Weights of a small image autoencoder.
Model: 2.12M parameters, encoder arch swin, encoder norm rmsnorm, encoder activation squared_relu, encoder depths [6, 6], encoder widths [64, 128], decoder activation silu, decoder widths [32, 64, 64].
Training: 3400 steps, batches of 64.
Data: trained on crops of objects in photos (Visual Genome), 123503 training examples, 1.8 epochs.
Rows from block 0 of the decoder of a small image autoencoder, named by matrix and row number. Rows with one number belong to one channel. Each number is 128 + 24 x the weight over its row's rms, rounded and kept within 0 to 255. All counts start at 0.
After each channel's rows are labels from the 100 images, of 14976, where the channel reaches its highest value: "colour at peak" is the nearest of a few named colours to the mean colour under the peak. Only what is clearly more common there than usual is listed. The data: crops of objects in photos (Visual Genome).
# convs0: first 3x3 conv (decoder.mid.0.convs.0.weight, 64x64x3x3, each kernel summed), inputs 0-63
# convs1: second 3x3 conv (decoder.mid.0.convs.1.weight, 64x64x3x3, transposed, each kernel summed), outputs 0-63

convs0.62 [104 145 131 105 133 142  86 145 130 136 110 125  98 125 139 115 129 124 116 104  87 123 141 153 123 138 127 153 133 117 182  91 161 166 136 100 145 179 139 156  98 174 104 104 186 157 150 109 112  96  95  99 143 137 143 122 142  87 107 123 121 144 127 147]
convs1.62 [169 166 147  93 124 138 103 137 154 144 141 130 134 122 125 134 122 134 157 135 155 128 106 144 137 125 149 102 126 152  99 114 107 150 138 116 170  21 101 139 117 122 163 147  75 107 122 143 142 101 109  99 136 119 125  94 121 129 137 133 118 101 132 139]
colour at peak: grey

convs0.61 [106 122 133 102 101 123 127 129 146 142 142 143 132  96 177 145 153 110 123 139 149 125 111  94 148 107 144  96  92 130 141 133 106  76 120 166 117 115 120 118 121 112 150 129 149 141 126 119 131 126 151 104 168 202 171 127  78 138 105  72 122 120 120 145]
convs1.61 [108 133 114 126 173 148 150 112 131 190 164 194 155 125 119 133 127 125 124 100 118 144 117  91 100 165 145 130 120 113 127  94 116 116 160 103 137 112 136 149 112 184 134 159 106 146 126 144 162 117 128 111 114  88 150 135 130 106 112 131 122 138  80  99]
colour at peak: brown

convs0.42 [169 106 117 117 142 139 115  95 148 163 159 136 141  93 121  95 115 121 155 141 165 122 137 107 157 118 137  95 113 120  87 140 156 154 144 140 156 124 166 102 160 117 110 110 104 143 143 104 133 103  50 135 119  90 116 126 148 173 129  95 112 131 138 129]
convs1.42 [113 147 131 112 150 139 106 121 148 167 178 158 140 111 104 162 126 112 149 145 139 143 102 120 105 171 171 152 150  77 134 112  96 148 170  96 135 104 167  90 161 142 109 135 140 117 116 147 142 139 148 116 159 115 139 127  76 122 109  95 142 117 112 137]
colour at peak: white

convs0.23 [104 138 116  98 106 141 104 138 147 174 161 139 148 110 131 102  96 130 126 143 114 124 142 120 131 126 118  73 116 120 124 136 143 132 158 120 101  95 164 101 149 112 101 141 112 127 171 105 131 111  38 148 113 141  75  98 116 153 135 115 121 124 117 146]
convs1.23 [138 132 154 128 161 171 106 103 162 157 213 156 145 118  87 163 111 141 147 118 103 143 124 132 132 165 153 124 140 121 155 114  95 109 177 118 166 118 153 103 127 143 113 122 135 120 104 147 139 124 141 132 153 129 124 142  95 118 104 125 146 144  94 154]
colour at peak: white

convs0.56 [133 137 109 127 112 134 176 136  95 104 151 119 126 168 115 147 133 118 106 136 141 101 123 109 117 150 123 166  94 106 118 111  70 115 110 124 110 164 103 146  88  79 140 114 158 102 129 146 115 144 148  81  81 133 113 135  95 130 149 157  96 120 106 162]
convs1.56 [152 146 135 122  94 144  95 132 137  95  72 100  96 167 115 137 115 117 109 161 140 121 114 137 141 118 126  92 116 123  89 107  93 131  88 104 128 136 123 108 142 104 154 116 144 119 104 103 166 142 152 137 105 147 159 108 174  85 125  88  98 142 127 164]
colour at peak: white

convs0.0 [146 121 135 146 121  87 131  97 127 120 126 103 170 157 160 127 109 156 140 128 135 120 140 175 118 146  69 169 135 118 191 148 133 129 150 162 129 135 109 149 160 157 161 125 124 136 146 140  67 104 137 130 103 101 134 137 148 101 105 132 143 125 166 125]
convs1.0 [ 93 153  98 151 101 159 152 143 133 152  66 134 121 117 107 112 155 140 148 135 176 156 144 100 185 123 140 104 117 111 128 136 119 119 166  82 135 148 145  92 113 121 110 137 165 103 125 108 144 113 162 150 124 118 117 149 121 131 149  95 103 158 156 151]
colour at peak: red

convs0.38 [125 118 110 122 140 116 146 125 159 139 116 137 149 133 134 156 119 123  99 134 115 123 143 133 144 105  82 114 118 105 201 162 132 161 162  99 117  85 139 117 134  95 149  65 116 115 145 142 111  86 146 139 118 115 105 103  81 108 131 133 117  95 106 169]
convs1.38 [123 139 132 110 147 182 139 166 180 103 137 153 131 139 127 148 108 140  81 128 121 148 140 123 148 131 108 152 175 174 136 113 135 101 126 136 174 156 148 128 112  96 126 154 123 157 108 134 137 111 145 156 141 125  92  95 131 111 134 182 114 137 112 177]
colour at peak: red

convs0.5 [126 144 178 163 130 110 130  98 116  89 137 104 126 104 108 131 158  74 137 115 103 106 119 102 105 101 133 142 142 120  95 116 135 114 114 129 165 126 118 118 164 141 152 174 103 110 127 175 134 153 177 130 153 142  83 152 123 109 104 148 126 106 135  85]
convs1.5 [117 113 159 151 146  96  94 123 117 139 134 110  91 142 113 150 110 124 101 142 129 129 105 125 104 115 107 144 126 143 127 126 134 120  99 116  70 184 163 144 130 153 138  81 114 100  93 139  97 142 111 107 150 189 154  86 142  97  98 131 118  98 109 123]
colour at peak: grey

convs0.27 [126 121 100  95 123 149 121 119 156 157 109 137 137 199 104 118  76 138 112 137 122 131 147 176 152 102 110  78 143 127 105 117 130 146 155 133  92 134 154 127 168 120 133 128  96 151 170 108 131 140  62 148 117 115 111 121 146 157 134 123 114 119 120 140]
convs1.27 [116 150 160 145 172 140  95 126 152 170 180 146 147 123 100 163 127  88 120 150 124  94 118 126 106 165 156 140 166 112 141 122  92 121 128 103 136 133 182  99 157 126 116 115 135 113 114 163 118 122 136 107 161 118 130 119  80 131 101 130 145 108  92 141]
colour at peak: white

convs0.10 [128  95  96 139 126 118 127 119 123 126 130 156 107 165 151 117 129 118 103 118 218 113 142  87  82 114 114 154 122 129 150 103  90 133 108 151 121 159 119 123 120 108 128 106 110 140 109 155 156 140  90 123  81 150 123 172 115 109  98 105 110 145 118 118]
convs1.10 [132 109 102 132 142  96 171 127  99 102 104 125 165 176 160 124 153 119 132 111 134 100 141 132 170 107 108 157 104 134 102 142 165 127 128 150 107 125  91 151 144 125 143 141 139 179 180 134 159 155 149 134  97 105 106 127 161 125 138 157 145 139 152  90]
colour at peak: pink

convs0.1 [100 127 126  93 118  84 126 117 127 112  86 132 100  63  92  97  87 148 124  92 117 121  96 145 100 134 112  94 127 114 138 137 135 131 159 133  94 129 144 145  98 126 101 132 119 133 141 121 121 118 101 142 103 181 157 125 151 155 131 124  98  74 107 117]
convs1.1 [107 117 120 150  99 129 163  86 128 102 131 112 126  71 119 156 136 144 136 114 145 136 147 137 131 125 148 114 144 103 161 156 166 120 132 130 175 161  94 106  95 136 126 113 184 112 142 103 111 124 132 147 144 137  84 166  85 125 134 122 155 157 176 117]
colour at peak: white; pink

convs0.44 [145 137  66 147 152 135 147 124 121 110 134 132 128 119 141 124 117 108  90 113 118 121 130 145 171  89 111 159  88 138  99 106 130 106 122 162 131  77 117 144  92 151 108  80 122 138 159 135 105  88 163 134 121 183 168 127 138 112 134 124 132 117 130 161]
convs1.44 [147 112 105  98 153 113 122 160 102 139  89 109 124 149 170 136 115 120 121 119 106  68 112 129 109 148 111 130 113 111 101 136 105 168 111 131 111  73 147 117 159 129 160 151  87 129 132 123 139 145 120 132 113  97 118 113 152 141 114 151  91 136 132  54]
colour at peak: grey

convs0.35 [116 124 144 122  89 133 141 143 119  86 116 124 166 106 111 154 146 124 143 126  67 106 152 141 119 117 137 164  93 105 144 154 147 108 143 118 128 122 124  89 174  78 124 143 155 122 130 125 141 119 125 141 115  39 134  98 104 119 121 134 145 110 109 109]
convs1.35 [123  87  91  86 101 152 121 144 111 149 144 123 126 141 141 140 136 106 118 148 159 122 152 134 117  82  91 132 128 169 111 103 117 156 145 118 135  87 148 118 111 123 164 159 171 155 126 103 116  68 103 131 114 163 151 157 135 151 115 127  79 132 142 143]
colour at peak: grey

convs0.60 [144 135 156 177 153  99 129 130 137  81 107 138 114 125 137 128 148 103 153 116 144 129 110 129  88 129 140 180 148 145 110 140 128  96 102 121 141 105 121  96  91 156 117 137 114 138  94 164 132 134 149 105 142 139 188 154 117  90 112 149 176 105 122  89]
convs1.60 [172 143 154 117 130 127 112 143 100 142 139 108 128 147 115 112 153 140 136 120 132  80 114 132 114 145 109 141 124  96 137 134 127 161 141 127 109  90 142 118 151 123 151  70 111  56 107 130 103 178 145 116 147 159 146 113 142 137 125 120 128  81 129  65]
colour at peak: grey

convs0.33 [111 146 136 166 117 159  95 130 138 145 141 135 144 116 116 104 123 136 140 149  49 102 128 129 132 119 151 117 140  82 119 140 147 123 153 140 116  80 169 108 157 103 129 165  87 112 131 107 130  88  70 145 115 141  94 101 128 133 121 115 150 100 125 136]
convs1.33 [174 116 173 143 152 160 105 117 142 185 163 161 141 150  79 147 121 146 130 108 100 146 107 142 116 156 135 134 126  80 155 102 105 126 151 138 108 131 160 109 122 163 122 111 118 134  80 171 126 135 145  92 145 153 141 127 106 118 106 126 143 131 101 136]
colour at peak: pink

convs0.45 [132 146 130 117 140 156 110 129 128 165  84 138 126 120  88  91  79 117 122 115 119 103 140 138 150  74 124 118 118 144 125 102 155 129 124 138 104 182 160 166 122 113 124 100 169 112 125  87  95 121 112  87 110  85 155 109 106 120 105 118 116 144 139 159]
convs1.45 [139 130  97 134  93  75 133 118 103 126 127 122 124 139 134 136 131  94 152 141 147 135 126 143 115 121 143 131 120 157  66 145 117 136  94 120 157  90 107 173 135 105 123 163  84 148 145 152 152 114  97 141 103  76 167  91 150 106 155 104 120 127 146 154]
colour at peak: grey

convs0.49 [129 104 153 129 117 126 116 129 142 138 141 135 142 103 177 123 130 126 129 140  89 120 121 144 116 181 146  88 120 114 117 141 123 175 161 199 150  62 161 126 136 166 118 128 118 148 121 137 150 131 109 149 146 130 104 126 114 122 148 129 154 135 187 102]
convs1.49 [128 131 129 112 170 159  98 117 136 176 198 151 155 128 104 156 122 117 149 137 127 117 104 128 113 149 146 158 133  99 144 100  90 169 168 124 124 127 154  90 149 125 119 103 143 101 100 148 134 171 151  98 158 127 146 137 102 112 103 100 117 117 110 140]
colour at peak: black

convs0.28 [111 133 107 102 130 131 116  98 147 106 127 162 135 137 100  95 213 116 127 130 150  89 170 155 106 109 149 144 152 114  80 139 123 109 127 130 120 160 156 129  94 130  97 101 103 101 118 111 143 128  92 140 118 118 163 114  95 115 142 102 140 117 116 163]
convs1.28 [148 105 144 126 116 131  97 180 156 152 151 110 127 168 113 141 125 127 154 110 113 160  93 124 122 165 140 151 123  69 146 139  83 133 168 130 138 113 164 115 166 173 169 131 146 125 106 125 171 122 153 110 143 110 126 137 149 101 104 133 141 151 135 104]
colour at peak: red

convs0.63 [139 109 139 110 142 123 111 119 161 118 129 157 137 120 208 121 117  79 113 133 157 117 144 153 150  79 107 120 106 172 118 135 141 109 118 135 184 147 129 129 124 155 149 106 151 142 143 135 157  97 157 131 168 147 135 156 102 149 130 130 123 105 157 164]
convs1.63 [147 128 138 112 175 147  83 123 144 177 181 159 158 124  91 158 114 123 131 129  94 120 100 125  96 173 154 127 140  80 142 121 100 135 153 118 148 111 174 104 143 142 124 121 124 110 107 161 129 150 146 108 145 105 134 131  98 127  97 111 143 133  91 120]
colour at peak: black

convs0.4 [116 143 176 165 168  99 105  73 137 167  99 149 135 139 109  95 153  80 139 125 100 151 113 162 138  95 118 158 141 125 137  92 147 100 140 118 146 122 138 133 172 131 125 137  76 143 122 116 141 129 161 112 125  89 113 102 124 108 120 144 144 123 148 104]
convs1.4 [105 148 150 131  87 109 117 130 152 100 119 117 106 121 122 117 137 124 145 115 111  99 119 109 115 139 138  99 152 148  95 151  66 116 139  96  89 109 142 147 111 125 142 114 115  72  94 139 156 161 105  78 148 127 161 105 135  94 126  93 111  82 109 127]
colour at peak: grey

convs0.21 [ 96 134 154 130 128 147 108  93 145 105 108 120 119  99 129 131 150 132 115 102 140 137 126 170 132  59 109 202 124 162 126 125 143 117 133 130 172 112 131 118 128 141 174 104 147 127 129 136 155 134 202 123 144  86 115 123 139 130 127 101 130 136 129 151]
convs1.21 [126 106  90 101 128 118 119 165 145 143 141 153 121 173  91 130 135  93 127 160 116 159 135 117 119 150 116 151 157  97  97 109  97 113 128 118  62 134 130 128 161 156 120 135 123 167 134 138 143 154 149  91 118  89 163  88 156 104 116 125 120 117  94 100]
colour at peak: grey

convs0.48 [ 95 126  98 169 116 147 105 136 124 178 141  99 130 145 114 120 108 164 120 133  82  92 148 130 120 128 150 153  89 123 124 130 105 147 127 110  95  79 136 120 127 145  41 134 172 144 112 153 119 150 106 145 116 158 130 129 141 121 106 116 127 124 107 142]
convs1.48 [136 156 135 115 170 140 173 123 114 118 114 149 144 154 154 125 133 164 109 104 128  64 119 132 106 168 120 113 123 145 132 129 147 195 164 116 127 117  88 132 139 106  94 120 111 189 130 157 126 175 131 137 105 129 106 129 131 133 122 126 127 122 123  85]
colour at peak: grey