A small image autoencoder, trained from scratch.
Training: soap at rate 0.0034, 3400 steps, batches of 64.
Data: trained on crops of objects in photos (Visual Genome), 123503 training examples, 1.8 epochs.
Rows from block 8 of the encoder of a small image autoencoder, named by matrix and row number. Rows with one number belong to one neuron. Each number is 128 + 24 x the weight over its row's rms, rounded and kept within 0 to 255. All counts start at 0. Numbers have three digits each. After the name is the row's rms in percent of the matrix's.
After each neuron's rows are labels from the 100 images, of 14976, where the neuron reaches its highest value: "colour at peak" is the nearest of a few named colours to the mean colour under the peak. Only what is clearly more common there than usual is listed. The data: crops of objects in photos (Visual Genome). In brackets: how many of the 100.
# fc1: MLP up (encoder.blocks.8.mlp.fc1.weight, 512x128), inputs 0-127
# fc2: MLP down (encoder.blocks.8.mlp.fc2.weight, 128x512, transposed), outputs 0-127

fc1.477 100:162140119079100117139112113133162085075104188141147131099149152118080085093111106110159086145137148164100108132110104129122126127123094118127123159171119083085122151121151116136150178121135161119136125144105114138130144128118153141110091085110129129120093102132125092099149152128148096091143116143113105147113139133116144136161136162145128103114145128154100105154070163138116116107113
fc2.477 088:135144119129124145136161163174088145141111102121101113120131132120117137119168167131104137105175123126126092141121135164129141123140120153115136103147173060112124144145118136131129124099131143133135125065137130121129105125099119108187108170147136143086119107135078134132150128148128133109090150114105168094138160131124130154134099091157118113112134085167162178187145109102161126165138
colour at peak: grey (67)

fc1.105 096:132100123155141156135142170130101124149098099166167109129124140119171145086163110165095148111128171119128061144138120142112117128122148107123097122121149136135119119139124113104144085096133127156119153118071139160143116099128114113126154124157142087143128110117121128138151123105137153149096140155126127165075163118108152123143075123127152157143189145137128150096099108105111133139057
fc2.105 112:126151191098135140119128092108092107118173135118111125105140109183111141151145152132170134110124071147109158137171118126139137129148115136138172151123119091116154121103125169111128142145137143085134098120165119133100153155141187128108132106149113131113147156134112121135113164170121136134147110147121143099132103103145118159094149088143082144079169082106118092137133100123131121112159
colour at peak: red (33)

fc1.156 114:148111119147143132148119122136149146070074128142173151147118164135130116130127136118103132142123136092125130097154131159128108126093136121096160165124130112134103130155136106103105128183079169108152139112146103099138136151120138155088114090119138100110138136131142160110111095104153072146134144114092085111089117170108119096143124126113077089115139145129150153096113107131170154126070
fc2.156 130:097162141126126128113117169151110107180145120089088107127113084146135108144132141128164110132183117141127154133122096125102119144161138134119112090103118140131117114096138162173156146082158115173108123133114157157125123128130137121143144136167125179099093160129140076159155164137137161123112115117148147124161126092130142159106160133165186160147125122102119108152129146142098079133134
colour at peak: red (40)

fc1.120 093:093132140134103127133151120169116142103121136164143131095117110164131117091153107156092121133108128113114114157140100140143130138136106159130099102097132103166157110127116123154128164186197119130133119135110164138099163101136126126163133146144097101150112175121110135110119163112092149167179132151131088169136176121145159138168131094145134126110131152171132146171158115174117125119143
fc2.120 093:182133108107123157119110161112136092129117145109101121134112151111148133157124175118173118137109081141161134119104135118100135119133158097124114154129132158077097135118092147119141121063069150131093132144152107121128101136116111137129120132108147120108145097127115141139108097160148117108078148100127141063090087150139117149111099118138138150111112095102142114110106148063118152157120
colour at peak: pink (31)

fc1.268 114:102086145158176117152119129079119088153138129127164118153096153151138132140129115127112100102087096107162085096162084166110158096148105136122151137123167114126092146105130092160169141125104119117192114121142137145157141143135137148143125162122134111128138140114109092120120132117113133109098075111129152068121146143099124130138140128150105106107091113105120105131139182147158155120146
fc2.268 111:145146126133114089095168124137154184082118125147115102119147127088122124107106123100124126111081175143086151104158118120166153160140102122155116194157144120124137127138151149119127145103132175119099163125133088153129152121087097095133127103184129119149146176144126127120158166146120124156116134124172141144116143106191145108109103113124130093149146124128149144150125124119148102103113
colour at peak: green (39)

fc1.125 112:100135130116136117154169073121140155136142093154136095109121145136151136122127117102128187098164093143154112158117119141158151122132173120096128100146111111154136130152125107145148109132049120111110117118113113114160169139139164139143130144115147083134118111153122121113177167149142173088147161147070152145115140132157094146100104111145134108128142117130114139186106146131163120127108
fc2.125 097:129132129149119121118143120108144086137100128150123163108118132149115140132114149158098113080094108146103136143100124107102080174106115141123152108096131121092124148110103119094126147130161115120135161158106142168147109171104124091121116080144177137152126153134102157136058158151131127155140087095120128146148086109105138124137152143100130113133124131178139160065136087154131156118151
colour at peak: brown (62)

fc1.450 139:117163162110148144092163099099123122133127154106123124086119131122140102146129094105128126181143194117145108074093158169131160067152100131145170140141128144075112141130148135120140110156085154130116103108120116132161095142111159121136128139095156124162172106114122129131136136123155118113110144154102115130139154155106107124109168093112145137128114099101120091128105109096143148127078
fc2.450 133:132100126167105148140126135129142142141146096121156146155141115157134123138125147130132124121089095144149146168158105091092121192099149137119104133084125131158150118159114101111119170106157099164115125140146123155099182105147135121137146119178108143084112122141181135131135120131125117187153103089137112140107099104180145116134140150153130088109142139147140136136160139188124098145161
colour at peak: green (28)

fc1.368 107:097160184116134155120158146145118140126174089137166148143121102154114110133150110171131154189095114127165133171167130132127093098146139141091119131120116124149133119132156086138122091137137139155159101115128163151116105113149140091132113112114158076117152112135085126128117128129123143113138137185126122148114104121091144137176112121115115112187162127118140092097125111143135166103092
fc2.368 137:145086122138137118146118098114128095138109162131093118135146138115153155136130147122126114081172122122086132103119132125135137153108109100159123163126145166106144095130135142070141157100122154095094156152155086098119136098094121181126131137129098191089113115097142135130133138162105101157140103119138144107126129098191134144090140138139113160068131122143089136162093135126118120135153
colour at peak: green (25)

fc1.257 080:096115132154114157129124126063127112129128168117074124100107163155110089137145091131131142111157161146104099132117138109082127135094131132142092105126141082141154148151157157104146085099154122130112110110177068154180142153148149133104103132123169110100114109167147118142141128160143092116149127148104128155130094132113147161108099161127112115148143130123100131106137125134078116144147
fc2.257 043:118084097142122128137125191144183150119139150130127119163154090097150132142139116119145128166138157146082106105138093147098092099152153142124133109122098135081185157167132136114101124131153125121125197115129117130136094129136113117146120133149140173119111156105101147093167118113126122120158141117152129106150102105166167079155164149159108158102112151124147111134130138134149121108156
colour at peak: grey (61)

fc1.390 128:114128128129116083152113114141152074125133148134129156130123161115085103164163138131125117114122176174121132138143131109083153108154050179147135152153086092117097114120146145118159132148152174143140161133099098118123125126119066092125122120142124145144129119170131125112086143143155103106118108148122127133173134134094154088115095110142106139146116121148153101159098126149138095142130
fc2.390 115:092132138161154161158149104114058153174099137141112125130177100105107102119159156144091138121114099105121124138092156175129132120116126075120121119109163101102168142139125134141145141110119133113139114069111093127153105109150117103164133143186143128121116119121118124137161121144133153107160117109159093140163087108133131122159112113117126115166112132093161108131129087140116138158173
colour at peak: grey (81)

fc1.121 086:118124114131139068107128126117092199115115142163147136105123136108115127113100114088140132136171118131134110172147120164148139130148132197105114126119117111144123137181189156113174126082091130138135140107124093114132096123124134177092153135140122116131124081088120140132135169126167110092095129137141168164136090126123111138084144099125133121123126128114109095132142120149143147149133
fc2.121 067:138139114113109108112116136108145099128142137111132130130147122151117085119132076149118130068145107157159173123145173137106093145095149148068137089117114124134146106134121130108132125145119091131144105130119146158142177126126100123177142100125138140141141103122126120154146118109123138121112120170121101171125137182132153068142175154168117144127117111133098107095139079200141128116098
colour at peak: pink (38)

fc1.293 122:138109079126137134124122155131150102119146122128141138168144128157092156144077156131134144138125131141106151173139092087127104151122117162132070131121118134136169089138147106107141138119114131161127145155157111117112131119110126110146099149160108148105126136155191122128091130092097103105149121143142135092108085085087186131093096128146130127175164139134095133119127135092117086155094
fc2.293 111:129141159136138191122119142138118168080096129123132110145159165122124140142171115141112150154090104097122141118118141199162149129133112101110163136143139110123095143128115147136159134134122140112124124089091122133107137127128167162099160081100125128114112102150055100121149157150114124135121140093122124083163148102144092140145133128140128147106069117160124125143124153155088141101156
colour at peak: grey (73)

fc1.344 088:155147150131141104188156150118172128151131119111127167132082120125125062129150054098153147092139124154151110107106156114144087145131117141129182119120166123105139136122161144133166102127136157112159095134117113145094140165142128134094102148144140130097170134148122144144091146108093136100109113165124122140130132110141145145165150192137143137110128092141138112154127146105142123156121
fc2.344 082:147114153101126161106122119095122113096146112117159136132111117130128130096073125115160116128141111120154104151118141138173149130131171184122096129150118177140104130119108156124149098151114114128122131126156102084159122122155119074153162103155106121144130101117126088110119139170115151136139118076147104128128083111188160079118155097125111116124168132123082106091137095128151120101109
colour at peak: pink (53)

fc1.335 112:113137166117134147133159117104155105117097157097116100067147109158106088105135112130136139148123128115153112110139120143105131115132176128165132133108124170124150090150134132152152137150120117123125088096171134154112144141136123162137099117087159100158104156051142172130124134147158139119124177166161118144142134118139149183086103124114110116099144116121161138109120099176159128141121
fc2.335 129:117119120170092142129103122102123128132134104143130148142105149138182177153145120131104118135165113133107154151138122115130159143140079088126079151134092125108093119112107143112087106118134143141107160172106145114161092123098141102124135136170103121080167109163148104125141153128110092121117059144109134131130118101126151083164134145135082169122152166166108145148149123109134132108144
colour at peak: green (29)

fc1.27 112:115107126145121156108103147162108187118162166143127159159144123114123137104122097129082124143115164127116133153140127118099101222109149157157114072098134154128129146101118136121125148126120132164072143154088148119096123155136130141104141135132168135140143087103104175137128096117149103113177135116128157151108120108117129140140158151110090143153111101118120137114122122118103123154084
fc2.27 105:074160141115132116152153156129140101139113092139119095114123126130148099170129145162172158116113132109115129114149135168167108105142110104086084175153170114104135128150124111145110132111116092125138134142173124114141131098146094079138124103121113161144089165118152093119123133134121166139128137122148099147169153150164120105111154134100174126115171134133168123148156078118148134110174
colour at peak: red (27)

fc1.122 099:123135120172126168146119147143126167123137150085103099147160138087081121134079143132140092089195152159109171148117149124134151173137121136150098126123120135118129142131108121187133148120132131128148124156129112131120118132146135150182073140141126178127126119105126124103130105159139140146195110120137100104118114163166106104144103131091133111157155150139152108125104126110131170142156
fc2.122 129:100150115104106091115110114141131145100130099139144168150128118142076174132167158100153120120104105110160122124125116165142122136137152115095165133115123156092111129181110195101070168139094146140129103112110139135130126178087112158114149129139155089118127122110138109107167119115116123113069105125103126148136133129119154129083182119159096147104123107122154147145130157144129118122137
colour at peak: grey (66)

fc1.431 103:133119151178133132154121106114117169142119110130130147121121110140103115120111156140174122099113111121116077137174119165108081096129186138130086073088139120092130145163113121169124166118143161142158103100140131127084136093120138147159112120164166109124115124152162139119105140144120134098132157156102142155135106139134164147108143146093130120104120184135178130141104141116127175119116
fc2.431 111:128149145121137123132152116118143076104132126140083137146175139123186084149133157107101130163174129168124187126111133085151150145143088089134144161140110095111126129128146161130122105142132096167120113173168146117135109096094105127103134103131132127127125123119145081142162127149122132120128092109125109113119121124136115105156109116180138143146125104141072101110129127102148055143134
colour at peak: brown (67)

fc1.332 127:146129142089126128112105125120129184085148172114115085134110139123129114112162126069136162120118118134123167135100111131123135127097124146170107122172116098151091111130139128118146125153139130142095131115142144106089152147141112110175058138119097121136098101127152116126123112122122096153135113141136138117163130133163105095136118132183123078073132146162152122178100141090142101142162
fc2.332 171:121153101140155152165113083178091096152081146155138156138152123109087146111148128158130088087134130128151116096146100160122110125139118136134141108098183109121149161124125155157137126082127118095152122066114113163123141127129103127144109120123145145131175168149091128101154170135146147084137118099104169112108138102109147153122112131116114119130116111129092136113085129161142134085117
colour at peak: grey (65)

fc1.367 091:146140134118136126102150121135130110149157095115154080134112159144092119094112142151147122096137111151110132103128132103131173102134130121186100157162105123159138120129116153135200122123113143118139127112095071108081096133095101121109127115098087134111176122129105101094100109128152117134130133185112112116143135160131129168145130094133101091099132117110176144165091139139154106098114
fc2.367 072:095114094147173121111140146150141146113108125150116136155085106164128131137145070128135123108143133153126096186156150154137122146146116135133142119081111168160157116126157140118082103140157077135139086136135115132133127157134118141147105110117107115173089154106147133129139107105150165069135103149152130137106115128155136124170144142112170153158113124162101111090147113188139100127115
colour at peak: green (34)

fc1.48 091:177153117143135137081140123135096117126138126105094150156160146179138121116136079120115092094135126140100126089098142135156134107098144147110131126134110152134117140101130185096108131132155158113130122135112132117137152091140131164115135107108145114180168112167065122155158152114129111078095115135096103130151109138163119128150121152162103145071128114087094145097151124155122116113112
fc2.48 083:102109151111130139167153157126131124093111114197141127099142099090128137110149178146141149129145143092154151157132129134133149127140078136124130145115144077126152155162138144151149129137172093165138095103177129147143100150118132101159131155130110132118094146094140103108069096099154129161136094086149168137121149139121133091150129092126139133148140149137167104146137115087128108146152
colour at peak: black (54)

fc1.427 093:155129100133081125137123132129136136130134143128142116143116140166151156081155087146120137120118162148204168118109131146156172121143117158138106114103159100154142137134119155100145125139177142122121178161096128193127142124084153133172122131080107136099114150149098112128161111102120115139148172168117101132143150089118109141144159155161137111116142104128126100127136141105090119114155
fc2.427 081:119090160106109107123130164170152115164121106113139185139133103132126107082153178140118130111124099092108115144141112137089132143114108108175159101159134164156105150149153122103158117146132112133107107128145152155130099087159121109084076136155148102135128143112166144108128135136131125108082162131098177140098116114131124087110177126168160160103134144122117128102120140112113111104103
colour at peak: black (63)

fc1.90 122:139121106128133161144140171109123175080101100138113128157127140115096117127147155072124123164151126154161152164126135159085163136118155150136145086129140157141081101100123146116126150145103136134124132136116158125101083100137093121065166125115110144118104090133128163111143125169096133174113140083148152146123137170104112098142128161087123133146117134157132124158150107134161123114151
fc2.90 129:115105124123128088127128102135116088154152148119132094085141117124174141115126104175148128082100117121063106125102126102185125130127141105133104214131139106120152159157110113134089117087109134103123140140121122128139145155133153134185092117139152136117177172131127090159135147085139129122152112154137111119140094102124142155092145100144133151115131126084141127116101141154127121130137
colour at peak: pink (31)